config.toml
model = "image classifier"
dataset = "microscope photos of single blood and bone marrow cells"
train_examples = 194171
image_size = 32
crop_scale_min = 1
horizontal_flip = true
targets = ["cell type", "smear"]
num_classes = [17, 2]
arch = "swin"
norm = "layernorm"
norm_position = "pre"
activation = "swiglu"
mlp_ratio = 3
head_dim = 64
fused_qkv = true
bias = "qkv"
qk_norm = false
layer_scale_init = 0.1
parallel_block = false
inner_norm = false
moe = "top_k"
num_experts = 16
moe_every = 2
expert_mlp_ratio = 0.25
experts_per_token = 1
shared_expert = false
patch_size = [2, 2]
depths = [5, 5, 5]
widths = [64, 128, 256]
label_smoothing = 0.1
loss = "cross_entropy"
residual_init = "zero_last"
optimizer = "adamw"
lr = 0.00092
beta1 = 0.9
beta2 = 0.98
eps = 1e-08
steps = 11100
batch_size = 256
epochs = 14.6
lr_schedule = "cosine"
final_lr_fraction = 0
warmup_steps = 1110
weight_decay = 0.1
Rows from block 10 of a small image classifier, named by matrix and row number. Rows with one number belong to one neuron. Each number is 50 + 12 x the weight over its row's rms, rounded and kept within 0 to 99. All counts start at 0.
After each neuron's rows are labels from the 100 images, of 14848, where the neuron reaches its largest size: "patch colour" is the nearest of a few named colours to the mean colour under the peak; "responds to" is what is common among them. Only what is clearly more common there than usual is listed. The data: microscope photos of single blood and bone marrow cells. In brackets: how many of the 100, against the usual share in percent.
# gate: MLP gate (model.blocks.10.mlp.gate.weight, 768x256), inputs 0-255
# fc1: MLP up (model.blocks.10.mlp.fc1.weight, 768x256), inputs 0-255
# fc2: MLP down (model.blocks.10.mlp.fc2.weight, 256x768, transposed), outputs 0-255

gate.458:53 46 50 60 33 51 37 40 44 58 46 27 37 61 48 43 60 36 57 48 50 51 42 67 59 48 35 44 50 34 38 66 52 41 44 52 41 66 36 50 59 28 82 38 45 59 51 37 49 61 40 55 63 34 69 45 46 37 59 27 37 53 38 55 46 57 47 40 43 43 32 44 32 60 45 25 60 36 61 41 53 46 29 41 64 46 52 61 64 61 38 62 62 59 44 39 14 81 39 57 55 58 44 48 38 54 26 48 64 59 54 63 41 48 50 50 64 57 38 40 52 61 48 59 22 40 57 57 49 60 62 46 41 54 30 42 44 37 47 44 63 39 45 60 50 52 42 39 37 39 46 62 40 68 81 65 40 62 48 59 47 57 48 38 53 42 54 67 49 51 27 46 50 78 58 47 52 40 47 68 69 49 74 38 84 40 60 64 44 45 73 47 38 60 36 45 44 44 30 65 55 53 35 29 45 29 44 55 61 58 55 37 61 61 39 49 39 54 62 38 66 48 44 44 52 32 28 58 41 55 56 52 57 52 79 38 41 22 46 51 72 42 49 68 65 63 49 58 49 60 51 67 46 32 67 46
fc1.458:38 56 60 55 49 70 50 43 44 56 62 73 62 49 59 47 17 49 49 66 58 58 39 40 48 48 61 43 40 53 39 61 54 51 63 66 79 55 28 47 44 55 54 47 35 59 31 54 57 48 44 45 40 56 39 51 45 55 27 55 49 60 42 51 43 31 60 48 43 39 42 68 50 57 54 58 44 61 49 39 48 58 59 37 53 64 48 28 51 33 48 48 64 46 56 40 50 53 60 41 54 46 48 55 40 47 36 56 68 66 53 34 46 54 50 51 29 38 74 44 58 62 61 55 42 54 35 30 47 69 32 44 22 51 44 61 33 43 80 37 50 39 28 42 68 55 56 52 41 71 87 58 51 39 55 31 26 59 53 32 61 72 23 51 52 43 51 51 49 70 32 32 74 48 53 28 48 62 32 51 44 56 63 41 45 29 45 32 57 45 70 52 50 45 53 66 42 63 56 45 45 65 48 54 24 45 61 49 54 40 28 46 36 55 40 64 52 61 53 37 50 42 46 76 38 49 51 61 40 67 48 43 78 31 76 54 45 48 55 43 55 67 17 39 67 47 45 43 36 63 55 50 64 50 60 44
fc2.458:53 49 56 45 45 29 47 41 37 63 53 31 54 53 48 26 53 50 46 59 62 61 68 38 32 56 66 75 68 36 54 37 80 52 41 52 47 38 58 43 52 39 44 39 40 48 43 62 77 63 68 57 39 63 61 44 53 80 67 56 65 38 48 57 38 46 53 60 35 72 35 34 42 46 60 63 47 37 72 46 36 57 61 54 60 40 70 44 64 56 62 52 46 53 22 44 52 52 53 58 57 43 46 46 44 57 62 56 49 44 65 59 32 35 76 33 51 50 49 64 67 48 47 61 35 57 48 51 61 45 33 49 32 65 77 37 53 45 49 29 27 46 57 60 49 42 50 48 60 14 43 45 30 43 75 48 61 43 43 64 37 49 38 65 55 40 66 64 36 55 51 69 26 38 47 43 53 45 54 43 57 52 55 42 49 35 62 53 60 46 42 66 66 14 54 66 50 42 53 53 48 53 38 64 46 66 51 57 42 59 59 38 55 47 49 67 45 68 23 43 48 37 44 52 43 55 30 75 51 38 54 57 45 41 27 46 39 47 58 37 38 41 45 35 41 51 59 69 77 49 38 39 31 57 63 59
patch colour: pink (56 vs 26.6)
responds to: smear: peripheral blood (67 vs 16.2); cell type: monocyte (44 vs 3.4)

gate.200:35 65 50 74 60 58 28 28 24 47 35 63 26 61 22 49 34 45 39 43 35 64 62 49 44 52 15 55 57 63 44 54 37 58 43 45 66 58 41 33 63 73 61 26 45 48 41 42 48 53 30 52 64 56 56 57 33 53 51 58 50 66 60 69 78 49 53 46 45 57 56 54 39 32 50 54 44 44 38 53 64 57 47 37 50 67 67 47 44 43 40 67 45 38 34 30 63 61 44 61 57 52 37 53 42 52 61 48 51 56 56 29 52 33 55 55 47 24 47 44 45 58 39 36 40 67 52 40 75 34 49 54 36 50 45 58 49 39 64 46 54 36 50 30 48 40 25 42 49 64 56 60 59 24 47 46 44 44 45 69 44 42 40 50 56 22 40 54 54 65 52 62 51 33 47 62 42 58 45 53 59 62 37 33 57 58 42 43 59 50 56 40 53 44 45 48 38 51 40 49 53 61 42 30 42 33 51 32 88 39 21 50 43 48 49 38 51 66 55 67 39 38 45 50 40 74 59 50 54 51 58 71 40 56 50 49 34 51 61 50 71 62 45 50 47 76 50 53 66 70 68 54 39 26 65 45
fc1.200:31 43 64 45 42 37 35 37 47 36 36 43 53 54 59 58 37 72 40 67 49 56 50 55 35 54 49 47 47 64 35 68 54 64 76 42 40 60 41 64 45 40 26 62 32 61 48 80 49 44 38 65 57 57 58 58 30 45 45 65 58 42 55 45 55 58 60 44 45 51 38 32 29 51 74 50 60 49 63 37 35 41 37 57 52 60 41 45 76 50 73 56 52 58 55 57 47 58 60 37 62 68 15 57 50 52 71 37 40 50 37 46 51 44 44 36 53 53 59 51 28 63 34 34 37 38 72 70 56 47 41 33 62 67 59 43 45 58 59 48 59 75 63 71 65 37 34 60 44 63 53 59 48 37 46 45 43 48 44 74 34 49 53 29 69 63 39 33 60 69 45 34 36 35 44 36 56 44 39 69 42 36 46 33 40 65 49 47 73 79 39 33 43 38 46 56 48 69 47 48 48 52 53 31 56 33 43 30 41 64 38 49 65 52 52 73 38 55 58 58 52 32 50 39 60 37 45 37 59 57 52 51 47 35 64 38 35 47 53 50 47 40 48 51 55 42 61 42 44 81 52 55 64 36 58 61
fc2.200:52 51 39 40 52 60 58 58 71 61 66 49 60 60 37 40 45 52 57 63 66 44 47 27 57 51 67 58 26 58 53 62 68 44 39 57 52 37 76 56 47 54 59 32 50 43 56 44 39 28 52 28 35 56 64 50 66 58 33 70 58 29 51 49 60 44 54 56 38 59 59 63 49 56 47 46 54 50 41 35 58 54 66 48 38 43 36 64 33 51 40 41 37 39 59 57 66 64 56 60 46 55 68 68 27 51 57 68 49 33 46 58 32 24 36 62 63 45 57 33 57 44 60 41 52 61 51 36 53 49 55 61 33 64 60 43 66 34 39 57 41 45 48 59 61 48 52 42 44 41 73 10 43 29 43 32 50 72 66 55 32 59 59 49 37 53 50 44 46 30 37 39 62 47 55 50 46 35 63 52 49 38 33 65 52 52 50 41 63 27 68 42 68 53 73 47 35 24 43 63 52 37 61 36 41 67 49 48 53 63 53 57 30 41 42 49 66 61 52 25 74 71 57 41 40 66 51 42 44 40 22 48 51 56 70 56 68 37 71 33 57 50 52 55 69 49 37 38 51 32 58 51 46 67 56 61
patch colour: pink (61 vs 26.6)
responds to: cell type: blast (25 vs 6.1)

gate.563:75 44 69 40 29 42 41 59 55 55 75 53 46 70 36 36 38 33 78 46 49 33 57 41 47 61 43 35 62 62 58 54 76 38 44 47 31 60 53 37 55 49 65 57 41 72 38 61 37 66 39 62 45 42 65 49 33 41 37 35 50 62 53 69 34 78 28 57 55 39 40 32 54 62 52 61 37 47 34 44 48 54 31 32 36 47 50 47 46 83 55 62 41 59 56 59 38 48 61 58 55 48 55 43 48 49 42 52 39 39 80 53 67 34 63 59 43 52 46 47 58 55 45 68 29 42 75 53 46 48 54 48 60 59 27 48 56 46 18 48 65 40 43 57 61 57 56 61 43 57 48 55 60 42 82 61 41 46 39 51 32 50 50 39 43 53 35 67 61 41 41 57 43 36 67 46 70 36 42 51 52 57 61 25 53 58 43 71 49 36 59 56 27 59 41 51 65 46 28 48 47 42 45 42 65 41 55 40 32 51 61 54 57 44 53 30 39 56 32 26 57 46 56 56 48 50 54 60 64 49 65 62 52 72 40 47 51 32 58 44 64 66 53 73 54 60 41 74 48 56 36 49 43 47 66 51
fc1.563:52 57 69 71 53 50 52 66 44 63 57 48 64 31 58 65 50 62 57 60 59 64 51 45 71 54 58 47 44 47 49 33 67 55 47 66 67 54 54 70 61 47 51 70 76 49 50 37 63 51 50 62 35 45 31 38 50 51 48 70 45 69 43 54 45 50 34 47 48 60 63 57 34 40 27 55 47 50 36 64 58 55 67 76 76 27 54 38 35 42 55 51 36 58 80 55 61 34 72 33 66 51 55 37 46 66 42 57 58 65 31 33 44 41 59 55 58 36 52 48 53 51 53 35 35 69 69 41 53 56 39 48 45 50 77 58 61 58 53 58 40 45 56 32 47 37 54 49 45 42 42 42 49 47 43 77 41 59 51 32 53 57 69 51 52 60 52 48 24 43 47 42 80 59 32 46 43 53 75 35 63 47 32 51 49 64 46 65 46 43 42 28 67 43 48 52 60 40 61 34 58 25 53 69 47 73 46 49 51 61 42 50 69 40 60 57 45 49 42 57 38 40 57 33 50 45 71 46 74 61 49 42 59 35 65 41 36 62 46 32 49 58 31 49 62 40 32 34 51 55 77 44 31 63 42 41
fc2.563:67 51 71 35 64 35 35 50 42 48 70 62 39 28 39 34 56 48 25 53 47 45 73 43 35 51 51 44 50 59 57 51 52 45 58 57 14 48 47 69 34 63 33 62 34 58 54 36 54 44 46 50 30 46 56 61 48 40 64 48 48 57 55 35 65 72 66 50 30 53 53 38 64 50 63 37 67 34 74 49 31 57 45 55 75 42 43 49 69 38 31 63 53 43 36 57 36 70 41 58 46 52 61 42 69 60 54 51 42 43 71 55 37 31 27 35 57 62 30 65 40 60 30 68 48 67 35 44 42 45 56 67 46 48 36 45 57 41 61 69 37 53 64 55 53 43 45 31 39 21 43 48 41 64 55 28 70 53 44 62 47 31 42 40 58 60 42 41 44 35 41 73 40 57 50 71 67 51 59 28 49 44 48 49 58 53 69 43 74 50 46 40 50 55 49 41 41 40 52 43 61 64 57 48 72 41 30 69 28 57 62 48 49 59 58 39 68 68 32 58 44 37 60 55 43 66 50 70 58 55 49 73 49 43 54 56 52 54 40 51 34 45 65 42 55 44 49 40 45 52 34 59 65 53 46 61
patch colour: pink (64 vs 26.6)
responds to: smear: peripheral blood (67 vs 16.2); cell type: myeloblast (47 vs 1.9)

gate.579:27 38 54 64 52 45 41 65 68 66 47 69 59 57 32 46 54 39 55 70 58 64 53 55 56 36 34 30 50 54 45 38 38 59 50 40 59 55 44 58 43 55 47 35 41 54 47 43 37 54 46 44 49 56 52 50 53 47 58 44 44 38 29 43 76 73 45 55 40 46 58 57 68 45 67 58 25 37 56 42 45 39 54 58 35 40 37 52 66 65 32 44 41 68 52 52 38 72 32 61 78 32 51 44 34 57 37 43 53 36 43 36 52 55 45 54 77 39 49 50 58 72 52 50 50 48 50 44 41 40 61 53 51 37 44 57 59 43 22 48 30 75 57 54 67 38 52 56 58 53 61 66 23 47 57 67 61 29 54 69 80 30 60 75 50 61 41 51 46 35 41 48 50 59 39 43 52 36 36 52 58 33 73 54 63 46 59 44 40 56 59 44 39 35 31 24 61 54 67 50 63 44 29 39 70 53 52 47 69 44 60 37 38 67 53 50 46 48 37 34 35 48 37 63 48 47 42 52 66 54 60 55 53 55 35 19 28 55 32 64 29 17 58 55 37 59 49 54 60 61 50 50 41 48 33 42
fc1.579:57 48 43 43 42 65 30 41 76 56 68 51 38 52 61 60 48 55 59 52 33 56 34 43 37 50 32 29 37 33 47 37 47 57 74 39 45 39 65 72 45 41 67 59 39 47 51 38 47 42 54 57 38 39 61 27 41 39 38 50 55 60 35 41 43 61 14 24 65 39 47 33 61 31 56 34 46 19 69 52 53 68 32 51 53 53 35 24 53 68 60 31 36 50 54 51 53 57 55 35 32 60 47 47 50 40 64 46 54 65 40 61 38 46 58 61 45 42 59 44 72 45 43 52 57 34 48 69 40 42 70 42 58 43 50 59 55 52 49 60 59 49 63 56 64 66 58 25 40 39 52 46 47 57 50 73 34 66 40 49 69 22 61 48 57 52 64 51 55 41 43 70 47 51 38 59 51 49 47 46 45 61 58 23 58 59 47 27 37 68 36 54 41 41 32 64 44 65 49 49 54 72 42 54 45 41 54 63 47 62 49 41 43 33 49 58 46 38 25 50 38 63 54 60 50 58 47 56 66 51 17 43 49 62 63 35 59 49 61 54 62 40 47 67 69 53 29 52 71 36 42 43 44 65 35 62
fc2.579:55 55 50 60 54 31 46 39 37 54 60 39 48 62 34 45 67 52 44 36 46 39 46 60 61 36 67 57 49 70 52 54 52 63 43 74 44 55 39 75 55 51 55 25 44 53 63 38 60 43 54 44 41 60 41 55 26 54 64 64 57 48 67 45 37 58 61 46 31 51 35 56 51 51 59 39 42 60 72 60 57 51 44 37 56 35 43 60 41 40 44 44 46 50 44 34 40 41 61 50 45 63 52 44 52 59 38 55 30 47 62 71 50 52 61 64 52 35 35 52 38 59 48 52 52 67 23 56 55 50 43 64 67 51 51 62 56 60 56 65 59 52 58 39 38 53 19 60 35 50 40 26 47 66 50 36 55 82 74 45 61 68 67 52 58 38 55 55 53 32 40 54 53 57 50 72 56 34 58 31 47 63 29 40 60 41 49 48 26 61 40 33 49 43 76 40 37 21 52 61 42 49 67 40 63 48 53 78 58 46 58 65 33 52 58 68 26 20 52 60 48 69 47 23 52 54 56 55 43 42 46 45 42 45 82 43 45 43 55 48 28 50 70 45 66 25 64 53 45 25 33 60 58 43 47 44
patch colour: purple (67 vs 25.6)
responds to: cell type: erythroblast (43 vs 14.3)

gate.17:55 50 36 48 70 60 36 44 34 38 60 44 40 56 31 52 48 44 56 50 45 45 65 71 24 64 16 64 45 61 44 63 58 58 50 51 47 46 59 60 52 53 68 60 49 62 48 50 50 42 50 64 34 51 62 44 59 46 66 52 35 55 44 49 36 45 66 47 28 63 50 40 56 61 68 33 52 41 57 60 59 52 74 53 54 45 68 30 55 55 64 66 64 55 62 49 45 60 62 51 35 31 54 39 32 46 62 53 39 54 59 21 49 31 42 48 36 71 61 50 63 41 46 64 44 49 54 41 29 60 56 40 55 57 26 47 50 31 59 39 48 51 51 37 54 44 59 42 56 64 36 40 44 63 62 53 41 48 29 53 41 61 58 28 61 64 58 47 70 62 38 53 47 44 63 43 41 63 56 44 61 15 42 57 68 57 48 32 57 21 82 41 38 59 58 45 46 60 41 38 75 56 34 40 51 42 51 83 65 58 56 52 66 53 73 36 60 57 52 44 61 64 39 42 34 54 56 74 76 70 41 53 59 43 56 40 54 51 51 36 78 35 41 61 45 44 51 41 71 61 51 47 29 51 40 62
fc1.17:34 49 44 67 41 56 53 44 20 68 55 50 75 58 50 47 34 72 40 41 74 60 56 63 57 50 50 36 37 34 66 53 42 45 59 54 60 37 32 38 67 55 53 45 48 34 56 69 44 56 27 52 40 70 43 38 51 53 53 56 47 68 68 49 58 56 58 40 55 54 39 35 39 33 40 45 48 54 55 49 57 46 43 41 43 59 43 44 55 52 50 48 46 19 37 55 44 46 44 68 46 40 45 60 60 48 53 37 43 46 67 60 70 46 59 31 48 50 38 62 53 49 22 48 69 62 44 48 56 50 40 51 79 63 55 52 52 72 41 67 55 66 60 65 47 45 22 50 53 56 50 51 49 51 29 57 49 49 50 69 48 48 39 27 59 20 52 57 54 64 68 44 53 39 21 45 47 51 49 42 45 47 49 41 35 43 29 47 52 66 36 33 59 46 54 67 33 46 54 24 42 47 50 32 71 38 50 56 57 49 60 35 53 63 49 50 42 47 58 66 25 56 62 52 66 46 52 60 53 49 64 39 41 29 48 64 40 79 44 82 37 41 54 61 36 64 52 66 56 61 53 14 72 64 43 26
fc2.17:42 56 57 32 46 60 49 54 59 53 39 31 68 39 43 38 48 43 47 45 58 54 94 48 51 52 68 57 26 59 44 54 43 50 48 59 56 38 58 59 55 32 55 59 59 62 55 51 60 36 48 33 27 55 49 31 66 54 31 69 66 39 57 52 53 58 48 54 32 48 55 66 54 75 35 51 73 46 61 43 42 43 54 58 50 68 34 75 13 72 47 40 23 35 73 47 50 43 41 42 49 65 56 73 66 64 46 52 49 35 64 67 33 40 60 48 44 60 55 16 54 40 29 74 47 49 43 56 38 36 29 65 44 56 30 45 57 46 51 64 52 48 47 59 45 52 35 54 42 39 59 52 48 45 42 46 61 40 44 49 55 51 32 39 43 52 34 56 54 62 57 55 42 69 54 39 43 44 63 51 69 47 54 78 65 50 50 42 52 43 59 44 57 39 41 60 34 50 50 58 40 53 48 60 50 60 45 30 38 37 55 59 51 47 47 31 57 82 56 38 43 48 51 53 31 43 65 54 52 32 36 63 36 37 42 36 65 48 79 49 34 55 66 74 38 53 58 35 30 61 69 50 66 50 43 47
patch colour: grey (60 vs 24)
responds to: cell type: erythroblast (52 vs 14.3)

gate.357:44 51 73 47 36 59 38 41 55 42 38 64 51 31 67 42 37 36 46 37 59 50 65 49 44 60 42 48 62 43 62 47 36 65 34 31 38 41 40 52 53 44 58 74 62 51 52 46 34 33 30 51 57 47 44 64 49 57 52 43 55 53 49 52 44 54 50 43 55 36 47 50 47 44 62 59 48 46 44 37 41 52 42 56 21 52 17 57 45 45 40 43 57 45 70 68 53 52 43 53 42 58 37 52 52 62 65 44 51 40 53 46 65 63 73 77 55 54 28 53 44 61 26 56 45 78 43 27 53 53 39 52 63 58 51 59 33 56 59 45 55 44 49 70 33 67 57 63 43 49 63 37 60 58 43 73 40 64 58 49 65 40 14 36 58 69 40 28 63 42 54 57 42 65 39 59 58 45 32 60 76 36 72 50 53 29 53 53 75 35 44 63 68 45 46 41 24 49 40 50 50 47 61 39 53 43 62 33 63 41 73 62 17 63 67 31 53 48 37 33 50 73 55 52 40 52 67 62 58 63 37 44 52 59 78 62 46 47 58 59 34 48 62 47 50 48 32 71 36 54 39 50 64 58 52 57
fc1.357:74 29 48 27 62 56 64 37 49 66 39 24 54 47 51 57 45 39 61 36 41 53 48 50 48 50 60 52 44 61 61 49 54 48 62 63 61 28 67 58 52 54 64 28 40 55 57 59 56 56 38 43 69 44 59 70 54 54 67 22 82 49 79 59 45 58 36 40 46 32 49 52 45 76 36 42 63 58 25 43 25 44 46 32 62 45 53 66 68 54 64 44 38 63 55 51 59 54 47 44 68 37 65 60 48 57 34 52 40 66 43 50 52 51 27 58 54 39 24 45 35 53 70 57 38 37 62 41 48 36 50 35 61 46 49 65 63 46 56 63 73 42 62 31 69 49 48 41 61 51 44 57 41 55 50 52 46 55 46 41 51 29 55 61 33 38 47 52 46 66 58 44 65 77 44 36 53 50 58 50 41 37 60 41 41 41 50 75 43 51 59 70 57 50 57 44 50 39 65 50 45 51 82 71 43 41 37 26 66 68 63 51 44 53 31 60 53 29 60 37 63 57 44 59 45 66 42 53 52 40 51 65 65 37 61 70 71 60 46 52 51 44 50 26 57 57 43 46 53 39 53 34 70 36 39 60
fc2.357:34 48 45 35 41 41 53 68 68 52 30 56 51 60 40 50 47 72 80 75 50 65 39 42 58 35 75 40 57 43 39 50 45 39 47 54 76 59 40 64 57 34 77 42 50 55 48 59 45 41 45 70 41 31 37 28 46 51 59 60 57 57 39 59 59 29 59 34 47 51 52 64 53 71 50 65 47 54 32 64 55 31 54 67 56 32 30 48 42 54 47 62 42 39 55 40 65 32 66 48 43 42 43 40 33 46 50 25 49 58 44 51 48 59 56 35 64 50 59 47 49 52 60 49 49 55 43 62 44 60 40 14 39 35 56 44 47 57 70 58 27 52 39 50 47 64 54 43 67 41 32 56 60 49 71 57 51 39 35 33 54 46 75 69 47 53 52 30 36 49 55 40 44 57 56 44 55 76 70 45 50 58 58 52 27 41 49 54 58 61 39 50 59 52 38 39 51 60 68 48 60 56 24 71 43 66 49 40 54 56 48 66 55 30 62 76 43 58 83 57 33 60 61 56 27 55 40 54 58 65 61 57 52 65 37 47 45 40 65 55 36 27 38 46 48 39 56 46 41 30 48 57 32 57 59 40
patch colour: purple (74 vs 25.6)
responds to: cell type: segmented neutrophil (57 vs 20)

gate.14:56 41 55 56 44 38 55 44 49 34 71 34 62 37 61 49 43 54 27 27 38 58 62 51 52 41 54 54 49 60 54 59 55 55 31 60 41 50 85 51 48 61 37 58 37 43 30 47 53 43 36 57 54 56 51 53 43 74 53 50 44 34 38 34 52 48 36 58 69 38 44 34 53 55 54 45 24 28 37 45 25 66 70 57 43 30 33 51 64 48 66 54 59 58 40 50 47 66 46 27 33 31 49 49 47 56 48 42 44 47 44 50 77 68 51 58 53 38 61 70 52 33 45 47 55 50 46 56 71 28 73 47 56 42 62 37 65 28 33 22 67 25 55 51 37 49 43 66 46 30 64 75 37 57 62 59 61 65 57 47 57 29 61 23 39 44 47 46 42 60 47 49 43 38 52 45 52 16 54 47 56 48 52 48 56 56 40 72 53 38 54 49 67 39 63 44 67 64 47 45 56 48 48 62 64 64 63 51 64 67 49 52 42 42 57 33 43 51 12 32 49 48 47 47 28 64 61 72 63 49 52 34 47 58 49 52 49 52 63 59 61 80 67 53 45 48 59 47 55 41 48 45 43 47 61 49
fc1.14:40 41 53 64 65 27 48 51 42 38 42 46 36 49 46 32 57 41 49 25 50 53 45 50 44 42 56 41 43 44 70 43 37 52 41 38 50 39 34 66 49 57 62 52 61 59 59 70 35 59 59 40 31 89 63 70 47 55 39 46 52 65 66 55 50 38 45 23 54 36 34 66 45 57 54 58 75 56 53 52 57 64 39 37 36 55 37 48 28 39 70 77 52 39 52 36 54 44 59 41 48 53 71 47 62 28 44 59 44 46 42 56 35 38 52 46 67 52 61 52 49 46 42 54 55 52 34 44 57 59 55 51 68 60 50 42 40 52 49 50 60 62 53 47 78 72 49 46 53 46 47 48 49 59 60 22 29 47 56 41 38 65 64 49 53 79 70 40 41 38 72 44 69 52 41 50 42 63 57 62 56 56 51 65 56 51 24 36 54 47 53 46 67 42 56 36 58 38 43 30 69 49 45 53 48 47 77 55 50 82 36 40 30 29 86 47 38 39 63 45 59 50 78 56 55 44 47 42 47 54 78 53 67 33 33 32 57 58 64 63 40 44 58 51 37 57 55 55 44 41 52 31 52 49 48 41
fc2.14:40 50 45 41 42 63 70 48 56 39 53 32 56 48 47 64 44 48 71 39 38 50 47 40 44 47 51 59 43 49 42 60 67 53 35 09 54 28 67 40 54 40 29 29 61 34 38 65 59 46 56 34 41 61 65 45 78 53 30 35 46 36 65 65 50 41 55 68 50 72 42 63 54 44 50 52 51 25 55 49 58 42 67 43 34 63 47 56 36 57 55 51 42 42 55 60 75 56 60 41 63 32 49 69 33 58 68 52 55 59 47 50 52 39 37 71 36 53 62 42 63 39 49 58 46 50 57 40 46 40 58 59 64 39 33 52 63 39 51 44 33 47 57 47 58 53 65 48 45 43 75 37 50 31 41 54 57 53 34 57 49 56 50 33 23 41 53 42 63 73 49 36 40 63 62 67 33 54 45 45 41 35 29 69 63 63 43 47 62 39 59 38 50 48 58 50 55 50 47 55 41 32 67 48 36 48 59 44 58 52 53 20 61 78 61 52 57 84 58 24 64 55 48 35 28 44 69 42 62 42 47 36 62 44 53 64 71 57 44 27 58 68 41 49 39 48 48 56 31 40 72 62 54 57 68 46
patch colour: grey (55 vs 24)
responds to: cell type: erythroblast (64 vs 14.3)

gate.693:57 40 33 45 50 53 45 42 53 61 60 41 42 60 58 55 67 35 40 38 43 45 51 54 50 66 72 56 58 71 63 52 49 72 66 52 45 40 25 45 38 40 67 54 43 36 62 35 48 68 41 53 61 60 75 48 72 54 52 47 76 47 45 58 36 42 60 44 38 28 22 32 47 76 48 38 46 55 53 46 41 41 59 30 50 68 36 51 56 61 64 58 47 40 67 56 59 59 50 47 42 46 34 46 60 50 51 51 30 82 62 54 32 41 35 51 63 55 65 37 47 48 43 60 44 43 44 45 50 43 37 49 46 47 43 44 71 72 31 54 82 39 42 53 45 52 52 45 32 58 53 61 62 30 57 63 39 58 64 46 37 45 22 21 66 39 37 62 48 29 54 66 49 45 47 51 48 40 47 48 69 57 70 44 66 58 54 52 44 54 48 58 70 23 45 41 47 28 44 39 32 53 53 35 49 34 44 52 48 58 62 53 41 34 34 60 55 48 34 52 55 51 26 59 45 61 57 54 64 24 39 58 44 63 44 48 44 32 57 64 76 54 43 57 39 66 52 65 70 39 56 32 58 46 29 75
fc1.693:45 35 63 39 47 39 49 50 54 57 57 51 59 62 55 51 74 47 70 45 68 41 56 22 47 32 60 41 34 49 44 54 49 47 44 36 59 53 62 47 58 49 42 57 57 25 62 81 55 72 46 55 50 49 42 36 74 64 56 52 31 38 68 50 50 56 50 67 51 78 64 52 53 45 59 47 88 56 58 43 19 54 55 52 55 57 40 80 41 50 54 41 50 52 65 54 63 50 52 42 43 36 85 63 36 40 49 36 68 35 47 70 54 40 51 64 49 25 64 56 40 55 54 44 72 53 43 30 38 36 62 80 58 49 47 58 58 55 59 45 39 44 57 61 54 38 41 62 39 43 68 60 44 44 30 41 54 42 62 54 52 45 74 63 33 22 61 49 51 44 64 44 36 45 52 49 36 34 57 60 54 69 45 70 64 48 52 32 71 60 55 44 57 49 51 42 53 55 60 64 57 53 59 54 53 51 32 44 51 46 48 60 46 55 50 58 44 49 70 66 54 61 56 47 61 36 63 66 50 63 36 67 51 32 41 42 76 52 54 27 42 20 64 56 53 56 37 47 40 49 66 73 51 60 63 68
fc2.693:61 60 38 50 48 68 50 55 21 27 61 66 46 55 50 67 54 49 33 38 31 50 56 58 39 69 45 47 49 60 40 46 29 56 58 41 43 76 39 50 57 42 36 49 48 65 35 53 36 28 49 55 78 48 52 61 65 53 60 43 60 82 61 55 52 42 37 42 52 36 43 39 40 51 67 43 55 60 53 59 70 37 36 58 40 55 70 56 68 64 52 50 41 53 30 60 29 58 37 44 62 51 58 44 76 62 37 39 53 55 43 55 64 49 53 45 44 60 45 37 46 41 10 56 60 60 52 53 43 47 47 44 52 58 44 44 39 36 51 73 78 58 33 55 43 65 45 65 44 65 50 62 39 37 67 53 62 62 32 55 21 46 38 29 40 46 40 47 55 46 44 79 36 50 54 45 81 49 41 59 61 44 61 31 49 66 45 63 58 50 45 54 54 50 41 36 57 56 46 40 39 64 67 36 39 31 32 51 34 62 50 46 49 48 32 52 53 66 50 51 45 30 31 60 67 57 73 55 57 58 52 62 52 40 50 61 35 43 42 48 37 57 60 36 40 36 39 56 38 69 22 73 57 43 39 61
patch colour: blue (32 vs 5.2)
responds to: cell type: plasma cell (33 vs 3.6)